A small image classifier, trained from scratch: arch inception.
Rows from block 3, named by matrix and row number. Each number is 128 + 24 x the weight over its row's rms, rounded and kept within 0 to 255. All counts start at 0. Numbers have three digits each. After the name is the row's rms in percent of the matrix's.
# bp10: pool branch pointwise conv (model.blocks.3.bp.1.0.weight, 24x192x1x1), inputs 96-191
bp10.0 108:127136124132112153128129079090150139129125105134124124125089108121123128099096103114082153062113154135118109107107118086107105154110139134091114137132103112118115123129093133077162135140142129095113100135123096115100116157163130114139114154147115155082127195117125096114124151136124150117
bp10.1 111:153091143136129124126096158111085111125120124125128109132116079138144096157135128056191138184120131161137123149102137165122119122158116157170151130104087165137155119161093137136122124135112122158131106123156161197162095147178117115127104128081122131122148129063115119100097105114127120107
bp10.2 092:084132147107119112119083136171147194141151106118083105154152110128131150157142168143125137118114123133124134120141098146134138122149131146146147121141130122118158129116144138126154142106159147103118132119132118148150127107131085140102128118123110105111151058107144081134115121113131131113
bp10.3 100:121130123124110121128099138160146170141144117130118103127154099120120142142120141158148113154147155114087115126120087163119139117164131143161156112139140119082142166116136119113170138093150133127096103147126137153167132152135073126140147153138107171130135044159143089128120116089121136137
bp10.4 104:107131124124114114124094139159140173134144125125123093147152090122122139142122137152142122145142146116092115129121093160116144124165126140164153117137139122084149161116134122112163134094146136123101104141132130157165135139130091131130150152132117157123135043156147087126122125105122138139
bp10.5 102:127106152153140130131095145111105111133139107139101135111117087153152114135136141084215159210112099135120156150121147161118131129145099127156131143093086183127125109158125120145129105142136146169130112103145158165147082145175128109115107115112132124157167116091103142088112110125154103130
bp10.6 118:173122104135122114111162119108114083120153122129110113094125125114119111103101081153096114094131097098089093111095080098103145115095137104100085110118116099093092118117123129090120113094110104130070089136092120115092133127113145141116112106150137103147169123131115150150108101135149126168
bp10.7 104:110118135118099095105105154146100155099101111134096089129149077113164098153119145114169110179140123144123118145104118170116139119167138144173158129132100137120157153135111128135123143122103079146101098131129160173174125142153099139112134131136116134118160076135142109125146139112132129119
bp10.8 090:078141125125125119112137112146121132094105109124094101123154131118171105100083122094173124163124125109100138125117119140123123120117101090091096129107088155111104127121113077113086110127106110160111102098104128129113148129106122135144168154123132119116130094150145130135145153128137150141
bp10.9 081:122150150167135133149160121128133117138153116120109129127123128149131130142171145156088158096083121112143167092175190105117161167109143134136123162147146095132119097143157164151157147167174186098170169116114149102118129112137127133080115064159141095161145141119125129139134123136138119144
bp10.10 085:128113118149132119111132135097107120113110131111165117158096099131127084103128100123179124175113133156124109155103109095165097109097122111074109098112135182146160112120102126115118128119130126183113101110178098147082111125138126108109103135095109134057115164100117072094131145126081129060
bp10.11 089:150124109138130127114155134088107119111104131120160110149080105124125075107104103138154117156107150146118101134102110091152089104096134115085104097123125159137150108121096135081129131121138128164117089121160103150083125123138087126122108142096091121048121147100129072105138150104091138053
bp10.12 111:124115147151118130133171109141114104169134141130148139109142118127150114117119129177150112140161138144140127153143103125156145135117113102099113122118157150128129154093136138145116116120123115169123146130147090085111138138115148127156145151162133144134095141173120155142114107139121133140
bp10.13 113:130131130158128101119128149124124135106128135089170097175110119131144116114122115144160128138105117125068130126134141114121165147122119121140107129114111142073130109152142128078151123127160173151122104112129200165114126098122072137104126121107074067081113098134143083113135144086118133062
bp10.14 094:115130123136120116125158148127110110134134114110101126116132145139149099142138127157122143123068126141139148111155149083121143142084125116102091129107141128136122068125143169124136117145165166127153148109128135104084131104120103143067112058110090093118129145103127093145105099099120117050
bp10.15 094:112123118108117106102116119146130146116104123111129125120152140100145127107099118053133120135103124115113123095099131109112112116090133101084087125128071130119082099125084104098046133135071087138111085100088116128093150087071099147105136113141108066127178083157134131161132125113156136133
bp10.16 094:077138126129121117111139111142120129095103112128102098129151132118174107093084120099170123156122127106096140122115122139124125120121105092094097129112088152106102129117117076108089111122110110159108099104107132127113145127104117137146167151124131116117128091145146127131147153126135151142
bp10.17 093:136114100114121126141090135128146135138137154134166143152125104115099166140144112059068126067105130135188105121109163119123091126122128137138128128130104091188122099164071150152080134152092116079157126118134082127128101066107130137098100090145123053148170113134117146124136134138160118140
bp10.18 103:079134139118110115124086130181150196144148117119105122148168105119131160149132156133130127118116127114107117108120095149126135125146123136146137122132127120109142137115128123113150130098140126114101106117116117153146132107110078133113144128134107124104146035144147089130126128102122131114
bp10.19 104:127143123154131128137162103122117120101124112121126096137128121118158108079138127151146141101112114111075154112148156106148192151128111098118093158110129126078123131155164094100163109134163175115132135119124207122101128095104051120125143127132091093120101090134134113105158158082120126115
bp10.20 109:107132097112111145130088109111138119113150090124101084092116109105129128118123125097093133102111119145090110144112061085143102079104153162109129087162081121088148108101131156097125171080107125100081118139125103124108106122117134112121123105126121128168162149134112134123123136126142122132
bp10.21 092:100121152108167115121117129143126130156170085111079136090144131170124134145169117109068144084083129133145134107132130125125124127124147143123134129155135103135136084110131136110127160126128131093134138114129118124129123106143110133108118098091113098121171104070126102150068074109137121093
bp10.22 094:116117119106124104096118116145126148120114121110126132112147143109136132116109118053121122126098118117110120088090128108115110117091136104084091124130074116119088095121085109092053135134070088129109084099088115123093147085082096148106128109142104069126182078155132126166129119107150134129
bp10.23 102:156097137123136119106098156107087117115131126104135111146093106144141095129161099060177126137128137138147112121092138110125096133115149152126141119147128178148139129148061132102121154142095108136136100136143122160119124135160103137133117137061101094088127149052135092126100127120115140076