config.toml
arch = "inception"
cutout = 0.25
num_classes = 4
norm = "batchnorm"
depths = [2, 3, 3]
kernel_size = 3
stem = "deep"
beta1 = 0.9
eps = 1e-06
warmup_steps = 520
Rows from block 5, named by matrix and row number. Each number is 500 + 50 x the weight over the matrix's rms, rounded and kept within 0 to 999. All counts start at 0. Numbers have three digits each.
# b520: branch 3 second 3x3 conv (model.blocks.5.b5.2.0.weight, 96x96x3x3), inputs 84-95, a 3x3 kernel for each
b520.42:501508479482486450518518456445497556519557639530517607443484463450476503524506526472508536521506533533495513559551510497521467449504449507512552578499497571492485466496473454478508510498531431441609428417609440457550443509633518477615549442561475524603507503590555508580473448506492466509525509541539473476559493480574553558
b520.43:477469475500497491525529505424455471448476516490500550471488497493504505490508512484507501509509493505498502476470479512507519544538529580576572559546511513495496529521510519518512480471475451482527435492563490511547538529526505502526492492535499524549509507522507504534464462470444451470423417443444450466459473483471466466
b520.44:484466509482461483508478488446446445419451541450488616494486480500527522496521555462458467488485509520510522532563594492476499473453470469453440569563534555528491434460406451492443416469453548562549464516598541536572412416398522554566549551578320355395444489583568570593452473438500511477513559559426477484472507485527565560
b520.45:427485520436489522465509531475524515457530476469562504450470459485508474515531480515501493554529511549553589502508561484477528499489488515507522514523568446521631428434452462449449510498515408529455353467438451494474486528499514573522412528523510503467549528473505528539459433392481444387492457408568465428564439408521439417
b520.46:464439467469463491502494526479512471438499485456512539499506511482497484490493472496476472493481510508518571491476517476457490488482502515531499481496522461519572487487463448448431478455470450517520389472515469537576542531493486537538441526557486493479482485512488531610488469487495475482491465482493452482540461476518449472
b520.47:449510555457509561481533571451529520401542486437575500461473465453519498485537510499515525538533515574567561546552580507506571527505524512507528527521534507545608456434454473448429547517475480527439433507398443494441454520487475562483459570530469499471494523455499529499522458371560491387543495396579490387580511430544494430
b520.48:549505453526463389566513438493571550553584569567542555443461498465523584495546580511513469529521470570554505543549463510491383480491419524508438576544451580521449395432435441487545468509558557550558569553595487424433477513511559542562577539557496548523536550522580551513375463535378479551345427501390487516404505536339416450
b520.49:356392394396440447470483495470538542443491533414471509516541537558550531499474481532530567499490551487493559468450461448474457469483480511510577484469552481493563567535501584544529567550587392427543415454530471546581483543624469493573466470535514510561464463547495515598462436461483458493554548577516420454510423460573540558
b520.50:489487501461479489489489510461455446463463492453461472479475466499508503504505515445425430484474459484481496548519508493494498465459472402406415496488487485503529465494475483511495463473459487487461490492444471462450424431420453472476469472480442430437510472436471467456514520503564546490578551484528525513541540478564566508
b520.51:538509452520462394550508449524566510595623563592579563428443474474533596494558583509506456534528488571557506549549451509503398485505443542541469578548468575523459397423440444511562486542573601572546599588596453402422521535502588568554578537540511541522549560515568549492400483556381473543362418477386496520404507527364408426
b520.52:517484515481454488464453501465508616420437523428406440477468533447444521457471499481488524462454497449436444499473481449425466460432477450475492484472453477475431403421436391400420393402363515596623490476488475468480484521559493478490502504487429490517454454450405396399480509447501544504522545503468534474478550518496530501
b520.53:492480515494476522512500523469452449432441475416440482503482466519519513480507520435418429448421409489466469534523519512480509479458490377385389414411403519527543465511470468526486425476440504491469471470432469457477434429414451458410520522514381381399406379360497491495490506483545552504582581530488517512531547503568584547
b520.54:500447492473439482467431483412463587420424512423417439454438511455456513464477511501502537461439481446425443463428461450413476466433469434456501431435456451446413396428438389423411363411359488569613480500495468496520495507562480484477482513453410471502401402417359336355480519454485519477496545492470549510467535515496525494
b520.55:434422422438431420493496509333398443480493504575536513440455482425434468577534533498483449606600586488495506462444451430426412520526521642626590610614592413430421440432436437456468564542552481542574503527593500475515537555551573574554462408380517512500661634601499494467498514524454465484461473462509502490474488502447467461
b520.56:504522554488508551516524564471501480435552476451562495441448437417497501453540534479523519503521492538556525570575544490500544505466509505541517512554534501541564388408469437446429534509451542511461517523406511517418461502456463542482453527483478526463489517432476519463520502424581516416559496392537500389586551444567514425
b520.57:445437460460448459510500508470479473495491460550499464490501516511520510516521505494499479488508495490499481474445467483467443502488480563540487478483480434411397514495507535536529482467453501579490503520487519499501540509481503473425461421405498499475496492462473465442560573580501504506374358354559556551504504500374364371
b520.58:451439446441438443484496520362407429486485451535511483464476501469463477585542527515503461571571560474507511435424456455436433519513505610612576537566564380415421450455454460465447583567555458521542475526591528528566511545515499523504445413395537524482594587559483495494495510513449448444468466439503492485473481479464461455
b520.59:465466467478479476547545538509480475485466454461482464496494496546521514457457454479502495469493472484500499465491492481495495572571574561575538491513515502517518524515526560552560383367372521525493488515499507538510565531507505466446488503455509514498441458467490517497495506516536534530436426424439480514489511521456467473
b520.60:480462494478459487505494509436473448494521453536510457466477506496516514504526504489483470494515486536554527499459491498483474499479463556539473500503463496466453474476503507507520466448422493632513536588474526491488522493454503495404455458414494497462488495439503503465551576590504513525367343339565571560510519500359346346
b520.61:488451475474445477464458492437472562412423496432399443471453505472468515482484513484487514479473511462427440507475482463432480478449483453480514477471482457446439408444451413450455413464423517610609478503495479505510486498552495501517487501497424465482440450465397370382457503476464524494468508474451533498456530506456500468
b520.62:563526533528498531546525560481490383564615458538562457442456474483568545424557516488487480514544520538557528548529519570526510554531499546524469505514454531498438436433451497517511450446383594651386552622375484494477528483423530531420457506440487515473472505446473487437543563566538545540430386378555550549570556529465407364
b520.63:491486526481468507480460491445457456445475516456474589494490512482478491486479521485481516461475508470490529492470498492497538441452490468504516473496504481484490480496422473491378517533429479512481487526561480524584483490494471490541450470543449463503404435533432459546508522460511504440524501430515541513537538510511506457
b520.64:492487520479458485519495504457507533380433464487519592496508486495557565447492532473475469520486480547529519600605632514513527458452465480472453621600573563572549484494444462511464311346333580562494503486486573544580407441390553571532564587583321363376519513521618614617481490469535530498545558557449489488524548520579614607
b520.65:458454464490482504515499527508498506505501515460475483480467474523498485492490488513507509480486497463462456449428437497492499496482513476470470416439455436444429460472477507502504471502499467465519467465467481483491492482486459451448483462444508502500410445468368374384479488464525537518496515494462493502497536554472500513
b520.66:440418446449425439494495520357398440448472486522506501426440472400415453524503501510502452599591591476513528455443469419397410502488508634622565610639610440479473433436424430446446530517501483538553496536587508503559536541524541559538441419417496497457624616597492502508482508499460480465462443437491488471488498500468466451
b520.67:479465486498481509507488513488446467464457496433449483524489479522487490490483487492480492432414438488475468492474475510489525496467496382409433365381382484497491491523507480524499449495471434431456488477452455456503466458453442447413496498479425447475359370407460461459485508475526543504539553510471514518491541533510542521
b520.68:418433465477479507509515530483510520485512537485497507478472492508511511504500503503485478494487487460451445417413430510504507500505528495476457430431425425423404500502484526537502484497481427455469455469454494505512494478481453440432461469455500491487444435453428409415514498467502507479496512481518504493508512497499520517