{
  "model": "image classifier",
  "dataset": "retinal OCT scans (Kermany 2017)",
  "rotation_deg": 5,
  "color_jitter": 0.2,
  "num_classes": 4,
  "stem": "deep",
  "loss": "cross_entropy",
  "head_dropout": 0.2,
  "cautious_weight_decay": true,
  "lr_schedule": "wsd",
  "decay_fraction": 0.2,
  "weight_decay": 0.0
}
Rows from block 2 of a small image classifier, named by matrix and row number. Rows with one number belong to one channel. Each number is 500 + 40 x the weight over its row's rms, rounded and kept within 0 to 999. All counts start at 0. Numbers have three digits each.
After each channel's rows are labels from the 100 images, of 14976, where the channel reaches its highest value: "responds to" is what is common among them; "colour at peak" is the nearest of a few named colours to the mean colour under the peak. Only what is clearly more common there than usual is listed. The data: retinal OCT scans (Kermany 2017).
# r30: branch 2 reduce pointwise conv (model.blocks.2.r3.0.weight, 48x96x1x1), inputs 0-95
# b30: branch 2 3x3 conv (model.blocks.2.b3.0.weight, 72x48x3x3, transposed, each kernel summed), outputs 0-71

r30.30:442440546529463452468512469491528450525490539470520523600517558444541450516403504551547486461492444523447499522554476480459454537457455492485540489573452525509428480446559468517429513490484460538564509503534494510511532577505510491511501468514480525545483570492478493522442512500570415459
b30.30:419500435531473539463535467526497439513480479468478474488528507464494526497501457424492408456443419447527403547541513504510489515463490564448496501500557464525520508428458510495509508482482422455461435510452551488470
responds to: finding: diabetic macular edema
colour at peak: grey

r30.4:494472588554538505453515494432463528484479536482556554517481578444512476515500517517481539602590503547540509503503538524474523522539489492446499501506526462587539507498471516536478467559476508547515508501491493481496472559477506498527492568504470542536546543440537367543544505431563454529
b30.4:467518387515487496498545462463486441486524511406496513456457491534476502476506435446445476431523465408459430507506540527513572487470519557518509488505505500484506490454437487500465521515499517430471398470463514449521
responds to: finding: drusen
colour at peak: grey

r30.27:515507538510493520495472512503533490551501476521514498529492500468453486524493483498515530494511467551458507496507496520516522483481490492471478498502455497528467475491533494473465504453479433659543541448541469481399593573463440500526469436444473591666490495508519480453480477484486465502
b30.27:538540538571530555494540492543495439505532532543547542452490520503585543464499466470452532553540484493548520539550509536510471547462479508480525473540581513523541471453555534531548501543429503419456465514484588453496
responds to: finding: drusen
colour at peak: grey

r30.39:482523510520527485477500481486585488486527525508512507444506523505476526492522531551488510479486534479501509533541511532508420539517534580502514499527536543494510554483504493510519546446529520511472493457543504485544536513502548640501638556512554482458509644589502467481471554559484492483
b30.39:431504535488486477518420493490500514513440465583468480507529497454429506549493512463499491492482425521472452524489530437512389490503540531516501481480507520422474418513535519468513393422484465506486534521507477495419
responds to: finding: drusen
colour at peak: grey

r30.10:536517476474465557493566503491486453460482430531519600503475421498429519382523477457348546480504507549504571548494546506498496477534493493486475573486506512448498497529430513477522531530497504490517513498559499499478540475535506498520509467488484506514486474568509482496424432526450516432
b30.10:561490512517472491480480456462490493516496484549444468507507501457515514452461448459503425506398457505446437484504410513462489503424402484410491472465482427488429459437516510468512545519466443489489495510469479512470
responds to: finding: drusen
colour at peak: grey

r30.11:458453475487448454485532484467487474464505475510490548559486481462526463549484538531583495467506450557531523505515512538448430530492437433505529513529509546531507461503548475505439585554435481440561470528499439524494481545448451483428558389462448482438490470479510532537479486468561462485
b30.11:440481442526473502466548477453499479479492462452457465506516466486433505480478464442480445447418465476460432541548459531467534470504463585437453484452540502487481504458457472464445591482523422511469506476435508485474
responds to: finding: choroidal neovascularization
colour at peak: grey

r30.24:525530458502488531439588489486442414464447447547507600571468449470425512462488504456473518442436516530451546564540507450496492474576468498515494525501448548428486492496460491471532506494505547501515503513528530507474520473546508493487523473520525536524480446504464496523439408517438447417
b30.24:553510484530483506493499506489520462535494498540474468507529528481503513463489472506533407494385457484478422509497412512478476510445374549356518483485506441493465494483514531494530523513479437483496485530489497534469
responds to: finding: drusen
colour at peak: grey

r30.40:504456506524434476509434487439472474559562478484486469487525504535512478526515539507506540495516420553538503416420490584495454443420513512467475446416538395544483411528446534468449553504515490494510517509532496514524524487477557509504581528501511505482525459490522442463566506458524531525
b30.40:512483492408467472416484483452520524433454491461497528512454494450464404452450458457423521476493460516464505478423477450441540516491494534501476475470434512474481479472441431490466520485511482510495533412476451443520
responds to: finding: diabetic macular edema
colour at peak: grey

r30.31:531513491530508514464526528531516500466467471499456562498475510480420491521501459436510504506522488568501503489495497505485480454499455439481450492472525502504516461523508506475502467531429496394394467464442428439454459480498434514432530430417459384480536417452516489460505525481457459523
b30.31:543496491496502497493504445490542454483505505498488493496410484525409503499484490453511432443399426458500440449518482535511552546544517564499489436492476568529482486489479457500431585516468411461535456464483496492517
responds to: finding: diabetic macular edema
colour at peak: grey

r30.18:488473538567535496471554507441505538444470551444522595560456592410460484501464480502482496572546529572550482501508509551447518510531461453411491493518514493555501518479476500517513532554436490514490481496457463466461467550464461534471526473476457522481509559449525471533510508430576443529
b30.18:507485389520498504518559425472484444505480495415448502473473494576459517489502462421504446421451473430475398491517503488527576505522523591468497484476538542515468474496450506479505511478546472479474462498483510501493
responds to: finding: diabetic macular edema
colour at peak: grey

r30.13:473476496518521469529490490550671494501497536503515509472488546462505513504451507541498481470496505491493482523523468519482454532486525534496510463527501531501457526464519494483483509455504464548492518442530497531566521540497516622515555563493501513472497660573501481477488600555554488480
b30.13:393531498497484471511434506519498471529447458532484486478520515418431531540495490429506501455502452480501471521510562450533385489488552557513522519502513522437497445476482534480531402433482482468469495535476490498428
responds to: finding: drusen
colour at peak: grey

r30.32:529551428453563547501457519469463521485495495487496449441529451550498547490465500506485467534524468471497506519466517491428588541529416564470498482473555483522549473438482474544498436447562523571493548456499564462468496491534537436546475577523517554559518480464515494473440444496475420507
b30.32:429488518418458528521577500559483505456448493473499542479437457554588444517548552492495526552484559528545535482540480420543506513531470477467471554514578483544523506556495446499446471442486490507459515454503536518510
responds to: finding: choroidal neovascularization
colour at peak: grey

r30.16:580576486481506531489547509562450445490408476533487503529479447507398557461527475455449494434454547505467512508502467447553503454579508512520484519479438507446495519491437522442565489565486543516490507528507528529480504458550507510516522504510526528533486381499492557501457455504428516462
b30.16:581497518533520497485459514457500474542518520544510506493499562492510534438462454524489453504400520497454488522474408529451448492489382472386554445491449484509455492494514552521558518534477449495495507541460484500503
responds to: finding: drusen
colour at peak: grey

r30.21:515555468437552505502436507452491546446503506448531452437510475548479542478458513457460429554507506528519470450459524549448516479521462564463455460450591463492515561459472476522515570533565460551494534455477517475493497515498563548518616557492521544511477521514489466505461442447458472483
b30.21:435474524429416532434573482544497543471453445485506538496441473604495467485575504500488513519496479532526521528492474441581470492557469467487445527470536486570504478554470462454463474448505491502444531458499518503461
responds to: finding: diabetic macular edema
colour at peak: grey

r30.46:525514467469524562558475523526591555546473488460492507423478477469462513495504505491467520533519509530567509498490498506452547488519491566467468481478568487537493499512462504491497491438551523581498536464477543482530475512493505531535475543541504568507503565501550458414604612521513567601
b30.46:393547515449467473509537510535442476466458489492468491412485439399526486523486502449457541453502518508525513472504534421514521425559538547512495527497515572480496462532434475473471429422477508468521510491470476495482
responds to: finding: choroidal neovascularization
colour at peak: grey

r30.7:511544416458535509427528487469451431466433474581480500506461447482423515527521478515540508477439500375424529526536512424508496496526471477558516523535502591440526497491551477510518464480527525527456504485495536470414513451539516520490526500509545547507504488438463530528477454510455437488
b30.7:550476497503478516483495488446504446469502493561481476508526469460491474519454507557449409494436460460456407531495426510454452505490421481386486416492510470479465487498542476505476521515433446475494449469521524440507
responds to: finding: drusen
colour at peak: grey

r30.23:544525502505507512471517531544526484466464480484479541487476498497448509483504457428460512515527481560487499494490494517506500446485473450449435511479519467502504448520472519488495499545458432378375489445512438424443499494508458540431544439409434411464532430468519501457491522481461476512
b30.23:519510482496499490479467452509531471492503487468486501493417501530410510489498474446492399440401403457509438477496467528524540517542499492480491426474440536539462475494467472496462586518474419466523438468484475469507
responds to: finding: diabetic macular edema
colour at peak: grey

r30.5:491452520556489513478600491445521499427497500474527665581473545418462453479473500471481518539520519595551509517508507571445495488514488442468469520498501526533470503480487502479519515514472472501488477498474474484473483540467467500451503437487459513474487563503497450530455429446572443480
b30.5:515496434527471483491544443499509472514483488468442483503501493534463522471501461394529400453436423472487386466538480496517563529466485585439490501473545451511445468451467511473508542489514436482482475510475502518468
responds to: finding: diabetic macular edema
colour at peak: grey

r30.28:527524399444403513506481502480522470436540430506475496457463398503465527476515535489448530423501480521515532524451524531485484470504518517457476516483557455495502431556442524482508532528470530548505503498499516479510572462520488521522521522514500525535488504596528490479394477540423495391
b30.28:512436554474470518480468464482470521493446438587448461505491492464505487477499476465475531520414477568477475500507476469493411495426463396439466513450500450504476481427527487449514503469521482540473595493477494506451
responds to: finding: drusen
colour at peak: grey

r30.15:504496546537463492523480484489517503508572499516489484501511519556506479523506612486514567461473514564525530430486493670605440456471504573490474492444558472508484472535448501447484572490536519473504492506510528507526506498492552544488591512538524523450480517565494491449499546494494498481
b30.15:527469546470468448433439477461548564490465451510507524535457512464458477477457470479463555529536478550460555483425501462452439538508548553558472458455457538446499468492508490453500479479480510479440548481459427469416
responds to: finding: diabetic macular edema
colour at peak: grey

r30.34:491543445467525502454504479489508497508489452522499520524472416485485531443514523487437499486458537484491507552530498469503496487554533560497474495514504522476505523500440507494537551484568544493491526494579532507491553516519556537481594536516584517482481481535478498491387418525396451361
b30.34:499506548484499519522448542507508508532501480604497474509474519433502480508471479516519471516415477530465485582461440482457348517472422462450503486483483482468501495542541517476493444496468449511464563537496520541432
responds to: finding: drusen
colour at peak: grey

r30.47:570506515475533513562522518528493551571433438486468507571452457466499478555517479492544504494480549511530518513480474568458557509559489448562532518493563530492455497496508458444552479508462479470489480615486469609502459450461484457498495456491463470460490451473520619505497497474545531480
b30.47:473507477566495466470545512417484443532504491489485507453546526471440567438429456474502513442431512490436515497558435535413573472514458500441488430481538505467479491517451552486533575501496467481502519540452484495490
responds to: finding: choroidal neovascularization
colour at peak: grey

r30.2:516553529586563486457473507452497510473517612511501492549561583549476510462383535517477501547490493489479503497547426531583469520498493590453518399528519516464443534482508486531503550486491465496514506471491498502506534488529523508453570458503479513507454522494463497476453441431524449469
b30.2:471533519510482567507474511507529564511464467471521502525458515591470501547569528523471479549466440537509480497445499474558392489451512455490495457490507465532520459460534524480518435445454434466420486535508541487402
responds to: finding: diabetic macular edema
colour at peak: grey