From a checkpoint of a small image classifier.
Model: 1.39M parameters, 96-pixel images, arch inception, norm batchnorm, activation silu.
Training: adamw at rate 0.0046, 10400 steps, batches of 128, held-out accuracy 96%.
Data: 98430 training examples, 13.5 epochs.
Rows from block 3 of a small image classifier, named by matrix and row number. Each number is 50 + 15 x the weight over its row's rms, rounded and kept within 0 to 99. All counts start at 0.
After each channel's rows are labels from the 100 images, of 14976, where the channel reaches its highest value: "strongest on" is what is common among them. Only what is clearly more common there than usual is listed. The data: retinal OCT scans (Kermany 2017). In brackets: how many of the 100.
# r30: branch 2 reduce pointwise conv (model.blocks.3.r3.0.weight, 48x192x1x1), inputs 128-191

r30.10:60 38 54 41 38 44 38 43 31 50 54 45 39 45 45 42 50 39 61 62 62 33 52 38 38 63 63 62 31 45 50 41 47 40 36 51 41 33 51 43 30 62 34 15 41 39 40 46 62 30 79 46 45 13 51 39 37 33 19 13 34 58 36 45
strongest on: finding: normal (88)

r30.4:59 61 55 53 72 54 52 55 54 41 43 53 67 64 48 64 47 72 52 29 50 51 54 47 67 53 50 51 69 48 61 60 57 61 62 65 48 31 55 59 26 56 57 87 42 05 28 13 46 64 60 70 66 65 22 36 70 33 27 26 80 67 32 66
strongest on: finding: diabetic macular edema (48); finding: drusen (25)

r30.22:49 52 37 35 55 40 22 70 42 44 40 60 66 59 56 52 42 72 47 61 42 38 45 25 63 67 43 51 73 34 58 39 48 35 45 55 36 31 73 64 31 56 51 76 42 15 30 25 40 64 52 68 47 69 11 41 68 28 22 18 73 60 33 63
strongest on: finding: drusen (44)

r30.38:51 37 59 41 35 44 53 62 31 43 46 61 23 51 67 53 46 11 41 43 73 40 47 56 40 87 37 46 13 52 51 43 65 52 32 36 34 52 77 59 34 62 64 24 43 46 38 38 36 38 59 31 57 09 24 35 41 42 46 48 40 44 38 36
strongest on: finding: normal (83)

r30.2:56 54 58 41 34 43 54 62 50 32 36 61 43 57 62 57 37 36 34 58 58 55 60 54 25 50 20 39 38 60 39 42 57 55 31 47 47 51 49 62 62 41 60 19 66 54 51 57 32 24 37 17 72 07 37 57 26 72 34 33 21 49 60 15
strongest on: finding: drusen (71)

r30.6:53 51 22 28 38 30 22 70 41 58 40 57 52 46 51 40 44 58 37 61 28 52 37 34 19 35 00 43 64 42 44 17 51 20 09 39 26 75 79 55 35 52 46 16 39 29 36 42 48 25 46 27 35 44 43 40 31 36 42 38 34 38 35 36
strongest on: finding: choroidal neovascularization (96)

r30.31:59 29 38 61 52 72 46 41 28 36 37 49 59 55 52 54 42 68 59 35 42 28 66 33 71 69 53 59 60 44 65 57 51 52 58 63 33 04 35 45 52 56 33 46 46 37 56 43 70 49 64 70 46 35 61 48 56 48 39 29 49 67 44 72
strongest on: finding: normal (81)

r30.43:57 43 65 50 45 48 47 60 35 57 60 58 39 54 56 52 57 32 58 56 71 42 48 43 32 60 75 59 25 50 46 33 50 54 49 49 47 43 54 56 36 56 41 16 45 43 45 48 38 30 67 56 47 23 40 47 37 37 18 19 33 59 39 33
strongest on: finding: normal (92)

r30.28:49 28 41 45 42 46 22 36 37 34 39 40 38 39 53 38 36 45 53 70 48 21 55 26 50 58 47 56 36 31 52 41 54 32 34 46 39 20 45 38 40 62 32 03 47 37 51 40 78 26 67 55 76 03 72 48 29 48 36 25 28 72 42 51
strongest on: finding: choroidal neovascularization (71)

r30.15:33 55 53 39 48 40 41 85 26 48 37 68 28 51 70 50 47 33 37 81 64 48 34 46 38 59 41 51 42 46 50 22 58 45 31 35 26 53 89 71 42 49 30 57 47 20 40 39 60 62 51 49 44 41 43 47 56 38 24 07 61 54 38 63
strongest on: finding: choroidal neovascularization (68)

r30.9:58 62 49 14 49 29 31 73 52 67 57 71 45 72 80 75 57 38 39 49 54 60 50 54 11 72 48 48 44 37 33 23 57 21 29 54 59 69 74 77 36 47 60 39 42 45 41 50 23 38 49 52 51 70 28 43 36 37 31 37 42 50 46 27
strongest on: finding: normal (99)

r30.8:46 46 40 16 42 16 35 68 43 59 50 69 36 61 76 60 53 30 37 51 48 44 41 58 06 80 38 50 32 42 34 27 46 23 21 44 50 67 79 70 35 47 47 47 42 38 39 55 48 46 43 34 47 77 49 42 31 37 49 55 48 39 48 37
strongest on: finding: diabetic macular edema (51)

r30.17:60 59 51 28 50 28 33 75 43 65 56 74 48 73 75 76 54 36 46 57 54 57 61 52 20 62 50 53 38 50 39 28 53 32 33 60 54 62 72 81 36 52 54 24 45 52 42 51 10 27 60 54 44 51 23 46 40 37 10 14 31 52 46 14
strongest on: finding: normal (87)

r30.32:67 51 45 16 44 28 11 49 40 66 45 46 78 52 35 48 41 84 61 46 42 51 61 34 31 30 26 55 83 33 29 00 53 13 09 55 40 46 65 48 41 46 43 35 46 54 42 67 48 31 56 26 23 63 70 47 32 41 24 29 45 35 50 23
strongest on: finding: choroidal neovascularization (89)

r30.44:63 36 40 42 43 49 36 42 27 42 42 50 55 54 48 52 42 69 58 59 46 34 66 37 48 63 48 60 60 36 58 47 40 36 38 61 41 24 47 44 35 63 32 22 43 35 43 44 71 33 76 62 47 27 51 43 49 36 23 12 41 64 38 61
strongest on: finding: normal (86)

r30.42:62 53 38 16 41 29 24 40 40 37 33 52 68 61 46 54 33 66 48 26 35 47 62 41 25 63 27 55 67 37 36 13 50 22 22 61 48 43 71 51 45 43 35 52 44 54 43 70 37 41 66 31 24 78 42 50 32 42 35 46 51 43 59 28
strongest on: finding: diabetic macular edema (29)

r30.14:39 48 45 44 55 47 32 67 34 34 33 61 51 64 65 64 38 51 34 97 54 46 64 42 53 73 53 61 51 52 45 09 65 39 36 50 32 28 82 69 43 52 26 55 61 26 42 45 53 58 63 49 56 58 56 54 47 54 30 31 70 65 45 41
strongest on: finding: choroidal neovascularization (78)

r30.29:43 55 39 25 53 32 21 57 45 59 46 46 37 34 42 32 45 58 47 41 35 54 16 28 24 37 16 47 66 42 45 19 42 26 19 20 40 66 73 40 46 52 40 37 42 26 44 36 55 41 60 37 47 31 41 43 39 43 41 31 50 44 37 46
strongest on: finding: choroidal neovascularization (93)

r30.24:52 56 57 37 38 46 41 53 52 28 36 57 38 53 56 55 31 31 50 52 59 53 60 51 30 60 27 47 29 48 46 48 55 48 31 48 57 39 39 55 69 38 47 32 69 54 57 60 38 32 45 20 76 04 42 61 37 78 29 34 32 53 65 28
strongest on: finding: choroidal neovascularization (63); finding: drusen (34)

r30.5:52 50 63 47 58 56 64 55 49 41 48 56 60 60 57 62 52 61 56 25 56 38 54 57 67 46 53 50 57 53 62 68 51 68 64 64 40 32 57 58 37 55 62 88 48 21 30 25 41 64 57 71 60 70 25 41 73 45 29 30 83 65 39 72
strongest on: finding: diabetic macular edema (59)

r30.47:55 46 36 33 54 36 23 42 48 41 38 44 72 54 37 41 38 74 52 55 35 40 54 28 72 63 44 53 70 20 59 44 33 30 54 59 46 31 72 41 32 46 51 71 48 22 31 22 39 60 35 77 58 61 18 39 78 33 26 22 69 69 35 66
strongest on: finding: diabetic macular edema (71)